A small autoregressive pixel model, trained from scratch: activation gelu.
Rows from block 3 of a small autoregressive pixel model, named by matrix and row number. Rows with one number belong to one neuron. Each number is 128 + 32 x the weight over its row's rms, rounded and kept within 0 to 255. All counts start at 0. After the name is the row's rms in percent of the matrix's.
Before each neuron's rows are labels from the 100 images, of 14976, where the neuron reaches its highest value: "responds to" is what is common among them. Only what is clearly more common there than usual is listed. The data: Sentinel-2 satellite tiles (TerraMesh).
# fc1: MLP up (model.blocks.3.mlp.fc1.weight, 1536x256), inputs 172-255
# fc2: MLP down (model.blocks.3.mlp.fc2.weight, 256x1536, transposed), outputs 172-255

responds to: clouds
fc1.217 107 [102 111 176  99  98 117 103 119 127 144 196 156 135 124 143 138 115 149 143 144  62 104 132 148  81 161 108 181 143 164 117 111  60 141 171 137 164 141 123 180  83 167 131  89  78  97 155  64 107 114 134 138 109 199 136 125 145 167  67 198 105  92 163  70 127 182 112 156 134 119 103 119 143  75 161 203 153 142 169 145 111 146 105 130]
fc2.217 122 [104 155 116 107 104  90 187 147 147 139 141 141 112 133 123 130 109 183 113  42  95 124  95 239  52  94 149 142 118 144 138  86  53 149 107 153 141 150 109 143  99  23 140 111  87  75  76 206  62 171 121 167 110 152 118 166 130 154  78 134 119 127  96  60 149 143 152 115  79 133 131 114  99  92  98 195 116 143 154 181 125 112 164 173]

responds to: bare ground; main land cover: bare ground
fc1.579 088 [125 124 112 134 100 148 155 123 157  74 141 135 169 186 108 107 132 108 101 121 101 137 140 108  85 123 170 158  92 163  88 117 129  89 160 159 102 119 136 130 144 118 130 107  68 153 185 166  73  99 144 125 137  74 111 168 105 180 149 180 131 155 141 145  97 228 130 108  32 137 114 151 142 126 200 137 106  80 125 112 153 112 113 120]
fc2.579 081 [158 132 131 148 144 104 110  85 184 123 145  76 151 123 130 154 149 109 125  66 135 124 130 135 129 107 211 117  74 150 118  75 118 224 110 134 104 127 175 151 138 171  86 188 119 147 103 127 116  88 149  98 107 108 124 157 142 126 160 130 129 136 134 169 136  81 170 111 137 105 128 152 111 121 132 167 117 137 165 136  45 117 121  84]

responds to: main land cover: rangeland
fc1.731 127 [143  81 170  84 131 124  80 150  50 149 170 149 137 150 130 143 143 102  91 120 138 125 114 106 161 112  87 116 115 117 127 127 110 143 150 183 119 173 154  80  27 167 113 115  96 104 102 116 120 136  90 125 138 110  93  80 133 150  93 163 152 176 136 174 131 110  92 137 118 132  97  86  37 106 136 170 153 107 147 101 111 110 126 128]
fc2.731 111 [112  99  73 210  92 118 138  73  48 152 159  77 144 124  68 161 138  97 131 161 161 144 122 119 173 137 234  67 162 122 155 129 176 124  82 119 147 170 133 121 115  89 153 155 119 156 110 119  92 130 131 207 135 130 109 126 117  87  89 100 180 134 109 169 135 129  81 183 101 170 131  92 159 164 100 100 151 108 134 117 112 208  96 139]

responds to: snow or ice; main land cover: snow or ice
fc1.443 065 [110 134 106 179 110 148 126  84  88  70  90 125 160 181 133 173 148 118 115 121 130 127 100 140 139 107 121  94 116 136 155 154 188 122 153 120 155 146 144 126 141 135 183  96 150 107 189 117 101 117 133 166 134 100 107 150  88 141 174 157 140 116 166  96 146 184 162  51 104 157 116 151 147 165 209 141 141 172  93 123 179 151 132 178]
fc2.443 055 [103 145 161 100 113 156 102 157 181 210 145 169  87  92  64 158 106 146 133 147  74 156 138 120 121 146 130 161 131 141 171  98  86 121 119 139  75  86 136 133 120 171  61 169 189 122 149 152 145 121 162 103 139  77 119 109 163 110 135 146 150 163 110  27 119  86 100 144 107 111 121 124 129 128  17 153  99 138  62  87 142 105 141 151]

responds to: clouds; main land cover: trees
fc1.288 111 [143 154 146  95 159  85  80 148 170 126 142 119  69 137  97 101  99 122 112 103 143 140  95 132 168  86 127  85  48 120 150 107 150 105 130 144  94  77 168 128 122 159  95 124 109 106 129 197 122 139 122 192 128 133 140 121 141 192 139 124 107 176 126 171  66 149 125  89  98 112 144 159 152  80 175 170 165 175 124 149  98  76 106 126]
fc2.288 112 [173 121 127 134 116 118  86 126 116 149  97  91  87 151 167 113 136 142 171 104 143 120 186 135 120 119 110  90  90  52 130  92  90 132  66 176 183 131  67 148 201  66 143  95 127 132 128 151 134  88  95 123 135 111 127 104 156 135  88 119 120  90  96 153 132 133 116 147 146 170 145 133 170 143 202 102 217 179 153 150 135 115 152 127]

responds to: clouds; main land cover: water
fc1.456 102 [132 100 158 112 143 122  76 158 113 119 151  97 136 102 121 160 134 111 102 127 102 115 101 136 113 137  69 158 150 184 172 201 138 115 118 112  98  84 163 168 132 189 215 120 131 156 133 119 105 145 111 156 111 107 129  77  92 120  99 149 123 112 151  72 159 128 135 151  99 134 110 139 146 103 129 127 156 134 164 159 150 110 119 140]
fc2.456 088 [112 102 157 148 118 138 110 118 162  77 152 178 131 158 114  94 144 158 106 130 183 105 163 168 103 147 103  64  96 105 103 113  38 146  37 105 181 146 124 167 147 179 157  93 131  60  63  97 148 130 127 151 149  94 128 114 140 110 152 197 129 153  95 124 180 116 167  91 178 116 109 116 139 140 128 138  94 148 130 169  83  94 126 155]

responds to: main land cover: water
fc1.593 121 [144 154 209  62 167  97 126 129 151 102 139 170  60 174 160 109 103 128 152 146 147 103 151 139 138  77  43 159 115 128 137 128 122 106 158 110  85 130 139 130 145  97 167 117 126 122 175 103 147 176  76 123 147 167 116 120 106 118 122  73 145  85 121 122 113 115 125 117 146 154 145 112  90  51 154 184 158  92 114  55 131 106  21 108]
fc2.593 127 [145 141 177 122 203  82 100 139  91 182 192 122 114 104 125 129 128  82 106 157  93 117 106 140 140  78 150 204 146 191 170  75  66  87 158 130 216 109 134  83  45 112 139 127 177 116 114 110 135 175  87  49 126 149 103  76 104 113 173 118 134 112 170  74  91 115 191 129 114  65 127 117  69  78 141 165 150 129 129 118 137 213 129 105]

responds to: water; main land cover: water
fc1.428 133 [130 138 162 127 119 122 151 186 156 120 189 135 121 122 139 112 123 101 175 157 180 104  89  79 109 125 123 190 126 162 118 173 126 118 124 174 133 134 121 144 126 168 115 112 142  97 119 131 127 119 141 113 113 128 168 169 144 104 107 118 116 142 166 122 161 138  96 112  79 104 105 170 169 146  94 122 141 161  84 129 179 156  74 126]
fc2.428 143 [110 146 186 163 102 155 119 192 222 145 109 125 107  44 143 104 161 107 128 167 125 135  81 121 128 216 122 213  97 165 127 207 143 115  91 131  87 117  71 173 116 152 138 108 113 208 197  96 115 115 165 102 110 128 112 118 165  89 115 162  90 136 120  67 165 150 161 178 126 128 124 110 145 153  68 108  94 109  82 117 176 181 152  66]

responds to: flooded vegetation
fc1.132 122 [158 126 161 106 103 113 116 163 121  80 109 113 148 107 133 153 158 128 148 137 158 145 103 107 150 131  99 174  83 122 140 119 106 133 133 109  54 167 107 108 146 172 167  98 144 152 123 130 117 101 129 142 103  41 121 112 122 116 116 158  94 165 152 154  95 147  58 137  81 102 114 152 171 140 195 115 176 133  96  79 111 132 174 165]
fc2.132 126 [135 131 132 149  92 110 171 114  72 108  95 137 120  80 149 106  96  88  78  73 158 122 152 153 128  97 142  75 130  77 182 144  97 140 128 147 114 126 170  97 107 121  96 155 203  97 139  84 135 165 163 169 151 122 158  94  83 124  41 121 165 157 159 110 134 103 131  74 114 131 103 126 120 125 121 208 137 163 112 118  62 132 187 159]

responds to: snow or ice; main land cover: snow or ice
fc1.294 111 [169 100 177 119 112 143  62 136 133  96 164 160 135  97 145 126 142 148 125 119 122 135 147 131 156 139 111 138 152 134 116  75 121 146 150 163  93  90  86  94  63 167 145 157  99 174 187  97 166  90 117 106 139 159 112  94 137  76 113 151 122 158 134 161 151 229 142 134 142 144 111 119 107  98 200 150 134 145 126  50 100 143 147 153]
fc2.294 125 [162 152 144 155  76 125 111  80 142 156 136 114 132  96 123 136 117 191 114  60 120  67 139 136 123 100 199 180 102 136 112 101 118  92 157 152 111 126  25 182  95 129 150 129 117  74  74 117 142 143 100  81 129 183 171  95 130 157 134 146 132 154  95 107 123 154 159 122  98 153 128 105 107 129 102 114 137 167 126 102 150 163 187 211]

responds to: main land cover: rangeland
fc1.203 101 [143 128 130 183 105  89 124 167  88 122 188 133 126 134 126 129 160 164 112 155 162  84  63 107 137 130 114 170 175 189 171  83 119  86 126 145 131 132  85 127  95 139 134 114 142 127 160 137 166 164 108 138 143 106 125  82 133 164  93 228 135 113  95 127 153 128 118 156 148 157 148 128 184 106 140 110 143 119  99 106 122  87 120 124]
fc2.203 098 [153 129 130  56 137 124  74 128 177 179 105 142 168  94 146 106 113 146 176 146  45 160  87 196 106 118 115  81 132 128 153 171  73 174 147 103  75 156 192 121 124 116 122  86 157 112 144 137 104 118 162 127 129 149 140 152 159  83 117 107 123 135 173 137  59 140 184  95 123 125 140  92  75 116 134 139 161 130 115  87 183 158 156 104]

responds to: flooded vegetation
fc1.611 092 [126  84 105 144 148 125 152 133  76 114 117 148 149  89 135  98  99 107 129 155 104 120 190 118 146 148 112 173 117 120 185 135 111 143 144 109 201 118 141 166 118 108 125 128 163 122 121 117 134 142 156 137 124 172 121 104 151 115  95  79 133 158 131 103 149 157 168 117 135 159 143 119 141  80 149 159 151  96 172 118 158 116  80 110]
fc2.611 080 [131 149 114 183 142 118 146 167 160 113  79 132 112 144 104 121  97 110  92 100 157 130 110 140 133 163 154 121 132 111 143  73 149 146 111 136   7  96  43 161 168 129 113 153 129 105  85 140  58  38 150  85 140  95 161 145 153 174  98 131 115 121 134 169 129 129 108  93 132 151 120  87 134 109  98 120 165 124 131 124  71 143 162  74]

responds to: water; main land cover: water
fc1.530 083 [151  79 168 166 168 147 109 161 156 149 101 131 122 153 121 105 136 119 170 103 124  55 129 127 126  91  97  96 112  92 129 213  42 110 151 168 141 127 130 190 121 128 105  86  80 153 134 123  93 145  79 135 163 149 120 135 136 227 176  82 130 100 141 113 155 141 105  80 144 192 147 141 120 103 194 168 180 110 171 125 125  75  85  91]
fc2.530 058 [134 133 149 127 176  94 132   9 148 159 132 143 152 136 103 138 104 169 138 143 196 131 131 111 150  92 127 115  88 123 127  57 155 142 137 104 140 139 108 172  93  48 105 127 152 129  75 250 167 104  82 128 116  95 164  92 112 120 129 114 113  35 183 206 118 118  89 127 136 137 130 167 108  77 143 161 148 148 135  86 118  78 157 121]

responds to: trees
fc1.508 066 [135 160 168 121 156  97 158 185 144 172 120 106 110 141 139 129 125 103 184 190 144  96 115 150 154  81  89 124 149 246 139 179 153 112 152  52  98  77 114 183 166 189 133 126 113 110 163 133  95 147 134 124 118 190 136 159 128  74 141  64 112 128 128  91 106  75 143 125 132 116 148 157 141  89 113  88  86 163 167 115 235 140  75 122]
fc2.508 052 [106 155 149 143 125 107 122 109 132  46 158 124 145 119 121 141 122 186  64 183 127 150 118 137 148 181 134 103 135 115 134 103 153 137  90 142 134  89 175 137 108 119 150 124 149 165 174  61  83 137 113  99 141 120 103 114 152 108 117  95 136 130 142 187 146 141  98 118 105 119 104 146 115 154 103 146  80 180 129 155  98 126 132 140]

responds to: main land cover: water
fc1.628 109 [158  21 151 122 153  98 139 142 166 143 163 132 139 131 130 126 137 123 151 102 138 100 110 134  95 123 196 141  30 132 138 114 137  91 118 170  97  82 164 151 181 110 202  92  97 102 112 136 108 147 133 118 119 135 133  90 147 136 156 139 131 136 214 133 118 128 108  81 122 103  77 153 141  96 191 145 104 124 130 156 102 146  85  96]
fc2.628 130 [ 74 141 149 180 114  93 142 128 124 107  95 127 153 129 113 145 146 122 103 115 128 114 106 105 152 135  31 186 213 120  73 160  88  85  72 128 125 109 112 103 136 145 166 124 134 172 115 104 124 123 113 119 128 100 129  92 115 150 191 142 118  78 141 119 106 108  69 147 136  89  86 134 108 136 131 117  88  54 103  72 156 116 129 109]

responds to: main land cover: water
fc1.211 112 [117 108 114  94 142 145 126 174 109  41 128 142 146  94 176 136 120  92 147 172  82 109  74 127 117 145  80 174 104  68 154 187 157 139 183 147  77  33 116 132 171 142 124  43 100 118 149 187  79 125 182 133  82  84 145 131 160 131 147 125 131 136 153  43 105  99 141 148 107 109 153 136 115 128 131 137 104 124 207 122 113 129  79  78]
fc2.211 108 [139 127 145  80 140 147 116  75 199 128  98  59 176 129 109 151  98 177 141 127 125 145 112  87 111 165  65 149 107 118 125 148 126 191  47 138 112 102 196 112 124 106 116 109 128 136 126 117 115  49 131  75 127 102 126 138 124 136 104 133 145 125 160  92 137 139  97 209 114 162 136 166 117 153 143 121 159 132 184 123 149  57  82 161]

responds to: flooded vegetation
fc1.155 105 [ 92 130 114 188 132 157 104 108 126  70 164 140 184 121 136 166 137 139 118 163 210 143  88  80 103 110 136 158 164 107 135 141 157  72 142 146 171 120 139 180 190 138 156 110 136  97 110  84 144 186 129 125 128  84 125 123  98  87 149 161  96 108 111  76 190 152  95  87 188 116 144 154 126 103  84 127 174 202 143 163 123 116  97 146]
fc2.155 099 [127 121  93  45 147 141 118 175 108 191 114 147 156 106 148 161 130  89 137 178 107 149  90 179 111 122 126  77  96  89 154 110 155 152 162  83  84 163 213 131  86 128 109  74 141 130 118 171 123 113 158 135  93 138 135 150 120 127  89 113 103 164 149 103 104 143 116 128 133 170 153  93  69 110 108 192 136 175 132  82 128 152 145 162]

responds to: trees; main land cover: trees
fc1.134 112 [115 153 146 145 118 124  97 196 136 114 155 182 123 162 105 150 132 124 131 172 172 125 129 160 140 102 119 170 162 142 161 198 115 150 144 163 138 144 117 145 112 171 128  58 102 139 129 125  87 171 130 134 143  84 116 170 145 167  90 144 138 124 131 106 143 129 126 134 142 168  81  84 131 173 106  92 140 127 127 135 118 159  69 130]
fc2.134 115 [106 124 106  93 120 105  61 142 110 117 135 104 172 123 185 163 188 108 152 113  98 133 121 152 127 128 162 104 138 158 152 156 130  72 133 108 158 153 169  43 107 113 214  25 138 235 164 124 104 115 162 165 129 141  99 144 162 141 147 126 137 136 135 102  95 130 163 112 185 181 130  55 122 183 218 142 170 109 115 151 113 146 116  71]

responds to: water; main land cover: water
fc1.741 123 [121 125 103 148 149 145 123 136  50 122 171 166 158 119 182  97 113 144 153 129 137  82 129 151 129  89  95 147 126 139 131  94 118 108 150  84 112 142 145 129 128 138 123 165 138 128 164  86  73 168 120 171  71 129 178 114  95 108  55 126 124 159 182  64 158 130 100 149 113 162 148 190 140 111 172 135 150 180  84  88 128 141 104 145]
fc2.741 130 [143 150 118 205 114 140 131  55 165  83  73 116 154 151  74  62 107  76 126 118 122 125 137 134 101 147  85 136  83  93 106  65 168 145 127 164 107 186 152 156 123 180 144 195 136 117 100 114 168 101 107 158  89  76 188 156 104 140  68 132 104  75 134 182 150 106 117  86 115 153 138 166 176 114 136  72 150 107 131 137  97 152 148 135]

responds to: main land cover: water
fc1.281 115 [153  87 131 108 127 101 155 120 151 143 200 156 181 187 164 134 136  99 149 172  84  60 126 107  98 105 123 181 114 108 113 140 143 104  97 128 115  81 186 152  85 101 115  91 132 109 172  97 121 184 127 167 105 166 164 122  99 113 106  87  76 119 163 171 120 121 174 138 100 119 135 174 148 108 121 168 111 141 126  97 128 125  78 124]
fc2.281 104 [142 185 194 130 156 120 103 111  97 102 135 110 129 176  81  85 128 134 115 119  75 110 112 181 121 133 189 134 158 152  99 170 161 192 165 112  82 148  58  99 132 136 107 109 181 207  78  65 123 125 108  29 162 159 140 112 131 114 105 144 159 173 161 157 148 100 200 137  92 104  96 115 167 121 112 160 141 129  99 111 105 107 120 155]

responds to: bare ground; main land cover: rangeland
fc1.553 123 [162 145  93 140 143  70 179 133  45  50 138 128 141 126 139 114 143 102 167 157 241  84 152 105 125  91 123 129 150  77 129 141 148 117 182  97 137 110 125 134 184 129 181  98 103 124 137 175 166 197 110 170  77 121 112 152  99 133 159 121  89 127  99  93 177 126 118 166 117 104 161 118 181 112 109 115 126 141  81  96 159 181 102 126]
fc2.553 136 [147 126 115 105 129  86 155 121 163  98 163  67 133 158 115 122 148 142 164 180 194 144  95 142 133 109 136 149  86 163 110  76  90 108 136  81 148 106 142  63  61  93 177 115 112 186 148 170 131 142 129 107 119  55  82 118 138 229 181 169 139 131 118 128  61 114 127 124  95 100 148 133 111 179 102  85 125 169 130 111 136  83 119 171]

responds to: main land cover: water
fc1.253 128 [120 113 182 104 113 142 169 181 125 185 136 181  92  80 140 103  85  70 134 123 189  98 120 131 109 140 140 142  98 111 113 132  94  71 131 134 122 124 167 138  97 170 128 108 112  95  84 126  79  88 174 115 151 108 106 159 122 179 136 127 151 178 155 136 138 129  81 139  93 113 129 119 142  81 131 199 132 142 141 142 141  36 106 147]
fc2.253 134 [163 126  90 108 138 189 137 150 118 116  82 117 171  92 146 133 148 119 111  71  99 155 131 133  92 199 185  89 113 111  74 166 120  77 104 106 127 134 139 133 204 135 122  97 110  15 102 139 112  98 148 132  93 126 129 162 117 106 120 162 119 154 113  51 117 145 189 156 151 134 124 148 117 135 154  70 157 149 155 125 129 108 124 114]

responds to: bare ground; main land cover: bare ground
fc1.142 102 [133 101 104 142 191 169 137 193 124 165 173  96  82 108 139 174 128 103 165 201 124  94 139  92 127 161 188  96 153 173 121 165 194  81 172 175 127  45 132 127 128 175 200 131  80 160 130 128 111 139 166 106 112 122 132 146 114  99 118 149  74 150 148 109 157 114  95 106 147 101 114 162 104  77  90 121 151 173 161  95  94 115  85 111]
fc2.142 113 [116 148 155 114 143 166  97  79 149  92 100 194  97 122 141 171 139 148 146 153 152 134  73 114 129 122 184 149 116 130  64 153  28 145 129 154 139 157 157 123 159 165 171 133 103 161 133  85 116  91 174 152 112 131 175 124 121 145 166 124 136 102  79 128 101 142 213 122 118 134 136 120 110 146 173  69 122 141 168 147  91 122 134 106]

responds to: main land cover: water
fc1.613 101 [120 110  94 152 185  88 133 167 127 144 106 131 151 153 159  86 105 126 156 104 170 120  95 131 163 111 116  48 101  71 187 216  86  62 124  84  85  61 148 153 166 170  71  94 108 132 115 159 121 106 169 139 148 127  90  97 145 156 139 150  77 186 142  60 147 169 107 125  96 120 109 125  82 121  87 126 114 163 125 144 132 122  98 131]
fc2.613 098 [148 124  42 141 165 159 118  93 112 165  97  78 176  82  65 135 175 145 163 139  77 160  73 133 146 130  75 136  81  97 121 213 174 130 138 132  99 110 115 103 188 147  97 109 131  89 119 130 165  92 139 105 113 162 174  96 142 113 118 162 108 111 147 121 101 148 117 174 129 159 146 158 160 134 173  89  96 121 142 102 156 104  77 173]

responds to: water; main land cover: water
fc1.48 121 [131 107 180  98  88  77 107 103  29  70 170 180 130 160 156 121 162 155 154 155 108  92 125 142  96 112 119 148 109 148 121 122 125 102 157  84 111 145 142 152 138 158 181 113 144  99 102 100  84 138  87 120 131 113 118  85 139 119  98 191 117 141 157 102  99 111  78 165  22 117  80 113 173  80 158 146 106 140 123 162 127 136 127 169]
fc2.48 121 [112 118 247 106 120 175  84  96 121 118 172 149 104 108  68 153 145 151 105  92 159 117 143  97  89 132 102 124 159 139 116 172 149 101 127 102 160 150 157 151 149 176 135 176  89 139 112 149 105 132 125 145 148 153 159  95 140  76 117 125 146  85 128 122  60 132 137 143 138  64  84 114 116 108 142 147 106  87  98  90  98 136 110  83]

responds to: crops; built area; main land cover: crops
fc1.732 051 [ 98 107 155 129 137 105  93 145 164 150 145 102 160 127  81 104 101 165 101 133 201 122  37 135 129  89 135 207 144 178 129 148 102 124 140 136  69 154 119  70 185 116 161 149  97 128 135 100  67 119 104 162 107 119 130 145 137 111  89 156 126 118 131 166 152 227 140 134  82  93  63 152 110 115 180 150 102 104 175 182 130 111 111 159]
fc2.732 051 [120 125 142 117 136 155 157 101  16 209 107 104  45 134 207 177 139 133 138 137 120 130 192 166 111  86  99 150 142 165  93 174 159 173 114  91 153 177  35 159  53 148 108  59  72 125 174 116  88 172 117 143 106 142 134 106 170 151 164 144  98 158 148 118 155  97 133 157 189 106 127 156 163  92 169 142  97 112 146  83 135 181 112 146]

responds to: main land cover: bare ground
fc1.258 110 [147  96 158  97 127 157  91 134 149 106 191 168 118 151 145 167 128 122 123 169 102  81 122  99 159 126 131 186 124 117 112 109 160 155 155 161 163 122 141 163 181 167 128  86  87  99 106  69 126 113 126 159 126 146 126 133  68 124 131  89  99 146 116 144 164 136 130 156  82 176 147 124 111 126 109 135 133 150 167 150 134 146  91 135]
fc2.258 119 [125 134 167 119 151 158  75 123  83 143 122 121 165 152 153 106 220 153 145 181  66 135 135 119 164 162 112 166  53 141 110 121 160 136 114 148 127 185 106 138 201 130 171 150 102 163 136 107 162 110 127 127 108 132 143 126 114 149 141 135 139 143  95 118 131 134 186 135 142 167 142 120 107 104 208 119 150 106 180  75 115 124 104 114]

responds to: main land cover: water
fc1.619 083 [136 134 164 155 147  34 156 148 107  91 100 116 163 139 131 161  98  73 111 155 103 126  63 134 118 116 170 184 131 143 130 178 124 123 146 140  89  80 165 136 183 136 143 143 123 114  84 161 132 100 107  76 138 147 139 157 108 118 159 125 133 147 191 119 171 121 159 121  65 131 109 122 158  93 127 109 123 117 132  83 135 170  64 120]
fc2.619 089 [ 97 103 156 169 128 118 195 139  96  41 142 106 134 167  75 123 103 133 106 206 147 117 134 158  93 129 116 156 197 151  66 122 141 113 172 113 142 100 142  88  91  98 162 122 127 156 107  84 121 109 126 175  82  72 117 139 132 174 131 169 140  95 159  77 101 112  57 180  73 109 108 152  74 144 134 106  80 121 132 159 153  59 140 147]

responds to: main land cover: rangeland
fc1.632 105 [141 136 118  79 152 123 132 185 137 144 101 154 115 111 159  96 118 115 200 121  99  99 173 150 190 144 126 148 142 153 174 129 135 187 146 130  77 160 119  92 186  74 127 134 134 141 123  90 109 166 121 112  90 142 140 133 123  91  61  79 129 160 131 126 127  85 112 145  82 144 167 134 139  69 136 175 146 162  83 112 127 110  87  84]
fc2.632 119 [132 125 155 119 127 139 168  59 193  92 117  47  79 163  79  70 111 118 155 179  75 161 128 104 122  69 189 133  71 158  93 156 149 125 172 167 129 171 143 134 179 153 148 143 119 168 175 131 153  94 113 175 129 108 133 125  96 126 127 122 109 103 116 111 140 125 159  82 135 130 131 131 104 104 200 127 153 108 152  72 119 108 130 113]

responds to: main land cover: bare ground
fc1.313 114 [126 106 125  83 193  88 124 141  97  41 117 108 126 136 123 107  77 127 158 150 154 144 138  97 165 123  98 141  82  85 131 161 191 145 166 164  90  86 145  86 107 184 114 113 106 167 173 139  86 106  91 157 159 125 161 137 137 154 150 146 135 128 136 204 181 105 125 112 119 116 168 140 133 108 188 145 121 112 171 145 107  51  73 147]
fc2.313 116 [125 110 139 121 199  92 125 169 164  62 183 145 176 240 101 159 109 132  98 154 206  98 107 162 113  81 120  96 110 164  89  52 137  87 155 128 181  95 182 161 118 121 117  96 130  74  91 119 217 119 122 157 151 107 126 120 115 143 134 156 108 108 122 108 105 137 177  89 127 177 131 165  86 125  68 178  94 111 132 135 144  55 112 172]

responds to: snow or ice; main land cover: snow or ice
fc1.130 113 [116 125 152 198 135 136 120 160 108  90 135 133 114  88 115 146 148 124 199 150 161  95 164 130 171 168 119  97 126 171 148 158 126 153 194 139 140 109 135  65 179 109 116 176 139 149 128  77 114 203 117 166  67 135 136 107   0 160  98 110 156 106 126 106 134  98  82  80  61 109 151 152  95  90  72 207 187 178 137 126 135 100  40 119]
fc2.130 107 [116 163 116 168  91 196 141 104  62 140 116  99 132  88 116 104 154  97 134 139 109 127  95 108 100 159 144  84  98 103 160 181 147  91 132 170 143 102 136 139  77 184 165 164 158 101 128 148 131  99  79  86 126 132 129 101 108 136  74 107  92 116  99 173 114 147 168 168 113 131 138 106 191  93 135  38 204 188 175 119 140 195 145 178]

responds to: crops; main land cover: crops
fc1.248 024 [134 125 170 217 108  95 180 126 145 160 172 130 166 136 134 121  94  97 134 144 152 115 197 108 112  89 150 115 125 115 119 119 168 142 149 149 152 125  96 103  83 141 162 107  86 100  79 206  98 177 117 146 113 104  98 132 106 126  97 137 138 111 147 166 161 122  70 139 104 147 146 124 142 108 155 109 100 116  80 121  84 113 153  95]
fc2.248 025 [137 136  96 113 173 118 162 144 129  74 128 142 156 109 162 121 129 166  96 190 133 100 115 155 150 169 168 142 151 179 149 113  93 145 152 179 101 123 116  80 120 169 163 132 133  98 142  60 129 148 115 153 167 113  99 177 122  98 111 177 136 137  49  61 137 165  72 145 154 145 118 128 125 156 123 141 137 100 128 127  49 193 104  68]

responds to: clouds
fc1.658 081 [128 130 151 119 127 128  82 161 125 131 170 136 169 164 155 122 155 111 111 125 128 136 173 141 106 126 109  41 121  85  97 170 188 148 134 128 115 123 129 135 101 184 136  64 166 116 100 123 154  95 164 137 110 170 105  95  64 127  63 117 109  92 124 126 164 149 101  95 122 135  94 123 135  94 194 141 122 176 106 154 137 175 118 159]
fc2.658 061 [128 112 244  39  53 131 133 164 145 125 172 140 115  19 124  80  83 113 162  88 172 138 133  98 135 137  50 156 230 145 165 147  95 155 159 134  78 128  92 166 172 106  86 161 128 129  91 133 140 148  99  95 145 150 145 148 168 132 147  96 122 130  83 109 105 151 107 148 135  87 121 119 140 106  96 114 163  97 108 169 136  64 164 170]

responds to: main land cover: rangeland; bare ground
fc1.384 098 [130  64 140 136 109 144  87 144 141  91 149 109  93 160 114  88 142 100 132 107 217 106  99 109 126 121 136 156  99 121 102 167 132  85 149 127 115 123 163 216 156 158 145  82  68 129  96 114 139 133 121 176  90 119 128 161  54 201 133 123 120  61 119  52 188 151 108 122 174 173 131 132 129 141 121 116 127 152 142  96 146 119  27 117]
fc2.384 103 [149  94 135 146 102 118 136 136 104 169 115 106 137 111 142 113 187 109 149 130 198 136 100 120 115 142 124 130 129  71 116  93 138 148 143 135 119 119  80  78 148 116 127 208 106  40 131 100  84 166 119 165 125  97 169 110  92 186  99 169 120 102 147 170 129 131 120 109 125 129 133 169 102 163 178  93 140 179 184 139 139 116 115 167]

responds to: crops; built area; main land cover: crops
fc1.587 087 [141 136 139 145 109  98 163 190 131 201 129 223 142 106 113 129 103  54 227 156 124 128  82 100 155 111 126 151 135 129 134 170 119 134 128  96 143 150 169  66 139 178 137 163 123 125 156 115 125 171 168 111  77 143  96 136 100 146 113  95 108 131 167  99 144 133 101 123 180  97 130 173  88 109 101 194 101  81  80  87 161 131 144 207]
fc2.587 075 [ 96 140 109 131 128 129 141 168 173 135 244 148 140 190 133 107 143 130 158 191 139 140 156 122 137 112 138 202  78 191 127  98 126 113 152 121  98 121 138 140 143 146 120 141  67 160  83  83 101 150 129 146 101  81 128 130 140 156 118 149  99 124 159  88 194 122  73 143 138 153 125 143  60 200 167 104  90 153 102 117 128 161 154 163]

responds to: flooded vegetation
fc1.496 116 [157 109 117 147 169 113 110 118 114 110 173 159 156  96 154 103 119 156 146 116  95 121  99 100  86 122 138 118  83  76 130 121 188  82 157 104 115 144  89 140 106 107 101 101 106 159 162 193  70 115 151 212 105  61 128 131 129 123 110 208  86 144 139 170 132 181 101 134 124 118 154 147 115  97 198 138 128 166 156  80 120  81 132  75]
fc2.496 133 [ 85 107  88  97 129 116 197 166 127 148 122 162  87 153 204 141  98 123 178 163  80 124 102 178 142 146 165 108  94 132 163 154  94 158 140 132 193 135  95 145 111 141 150 120 113 135 141 192 140 149 112 113  80 200  82 125  79 104 207 137 130 170 123 126 146 138  66  92 205 118 142 150 156 121 109 134  54  53 130 188 115  83 132 122]

responds to: main land cover: rangeland
fc1.421 121 [142 111 166  82  95 143 122  98 145 111 135 163 168 130 126 144 148 110 153 150 108 122 142 132 170 122  90 164 137 175 107 202  75 132 146 121 135 135 171 174 101 142 105 169 137 144 127 137  92  97 123 103 105 160 137  73  70 137  66  78 174 169 190 139  92 142 149 114 157 113 120 195 141 140 166 106 117  88 169 141 122 159  45 110]
fc2.421 134 [140 112  67 244 125  98 109 128 143 146 115 139 182 152 123 143  73 173 129  98 151 136 196  82 177 128 151  66 124  70 143 132 174 120  94 128  87  82 122 186 179 179 103 171  98 117 145 149 113 180 197 162 120  95 193  89 122 102 101 140 166 121 105 139  84  85 100 176 126 120 126 112 135 119 115  91 123 119  99 118 153 111 146  50]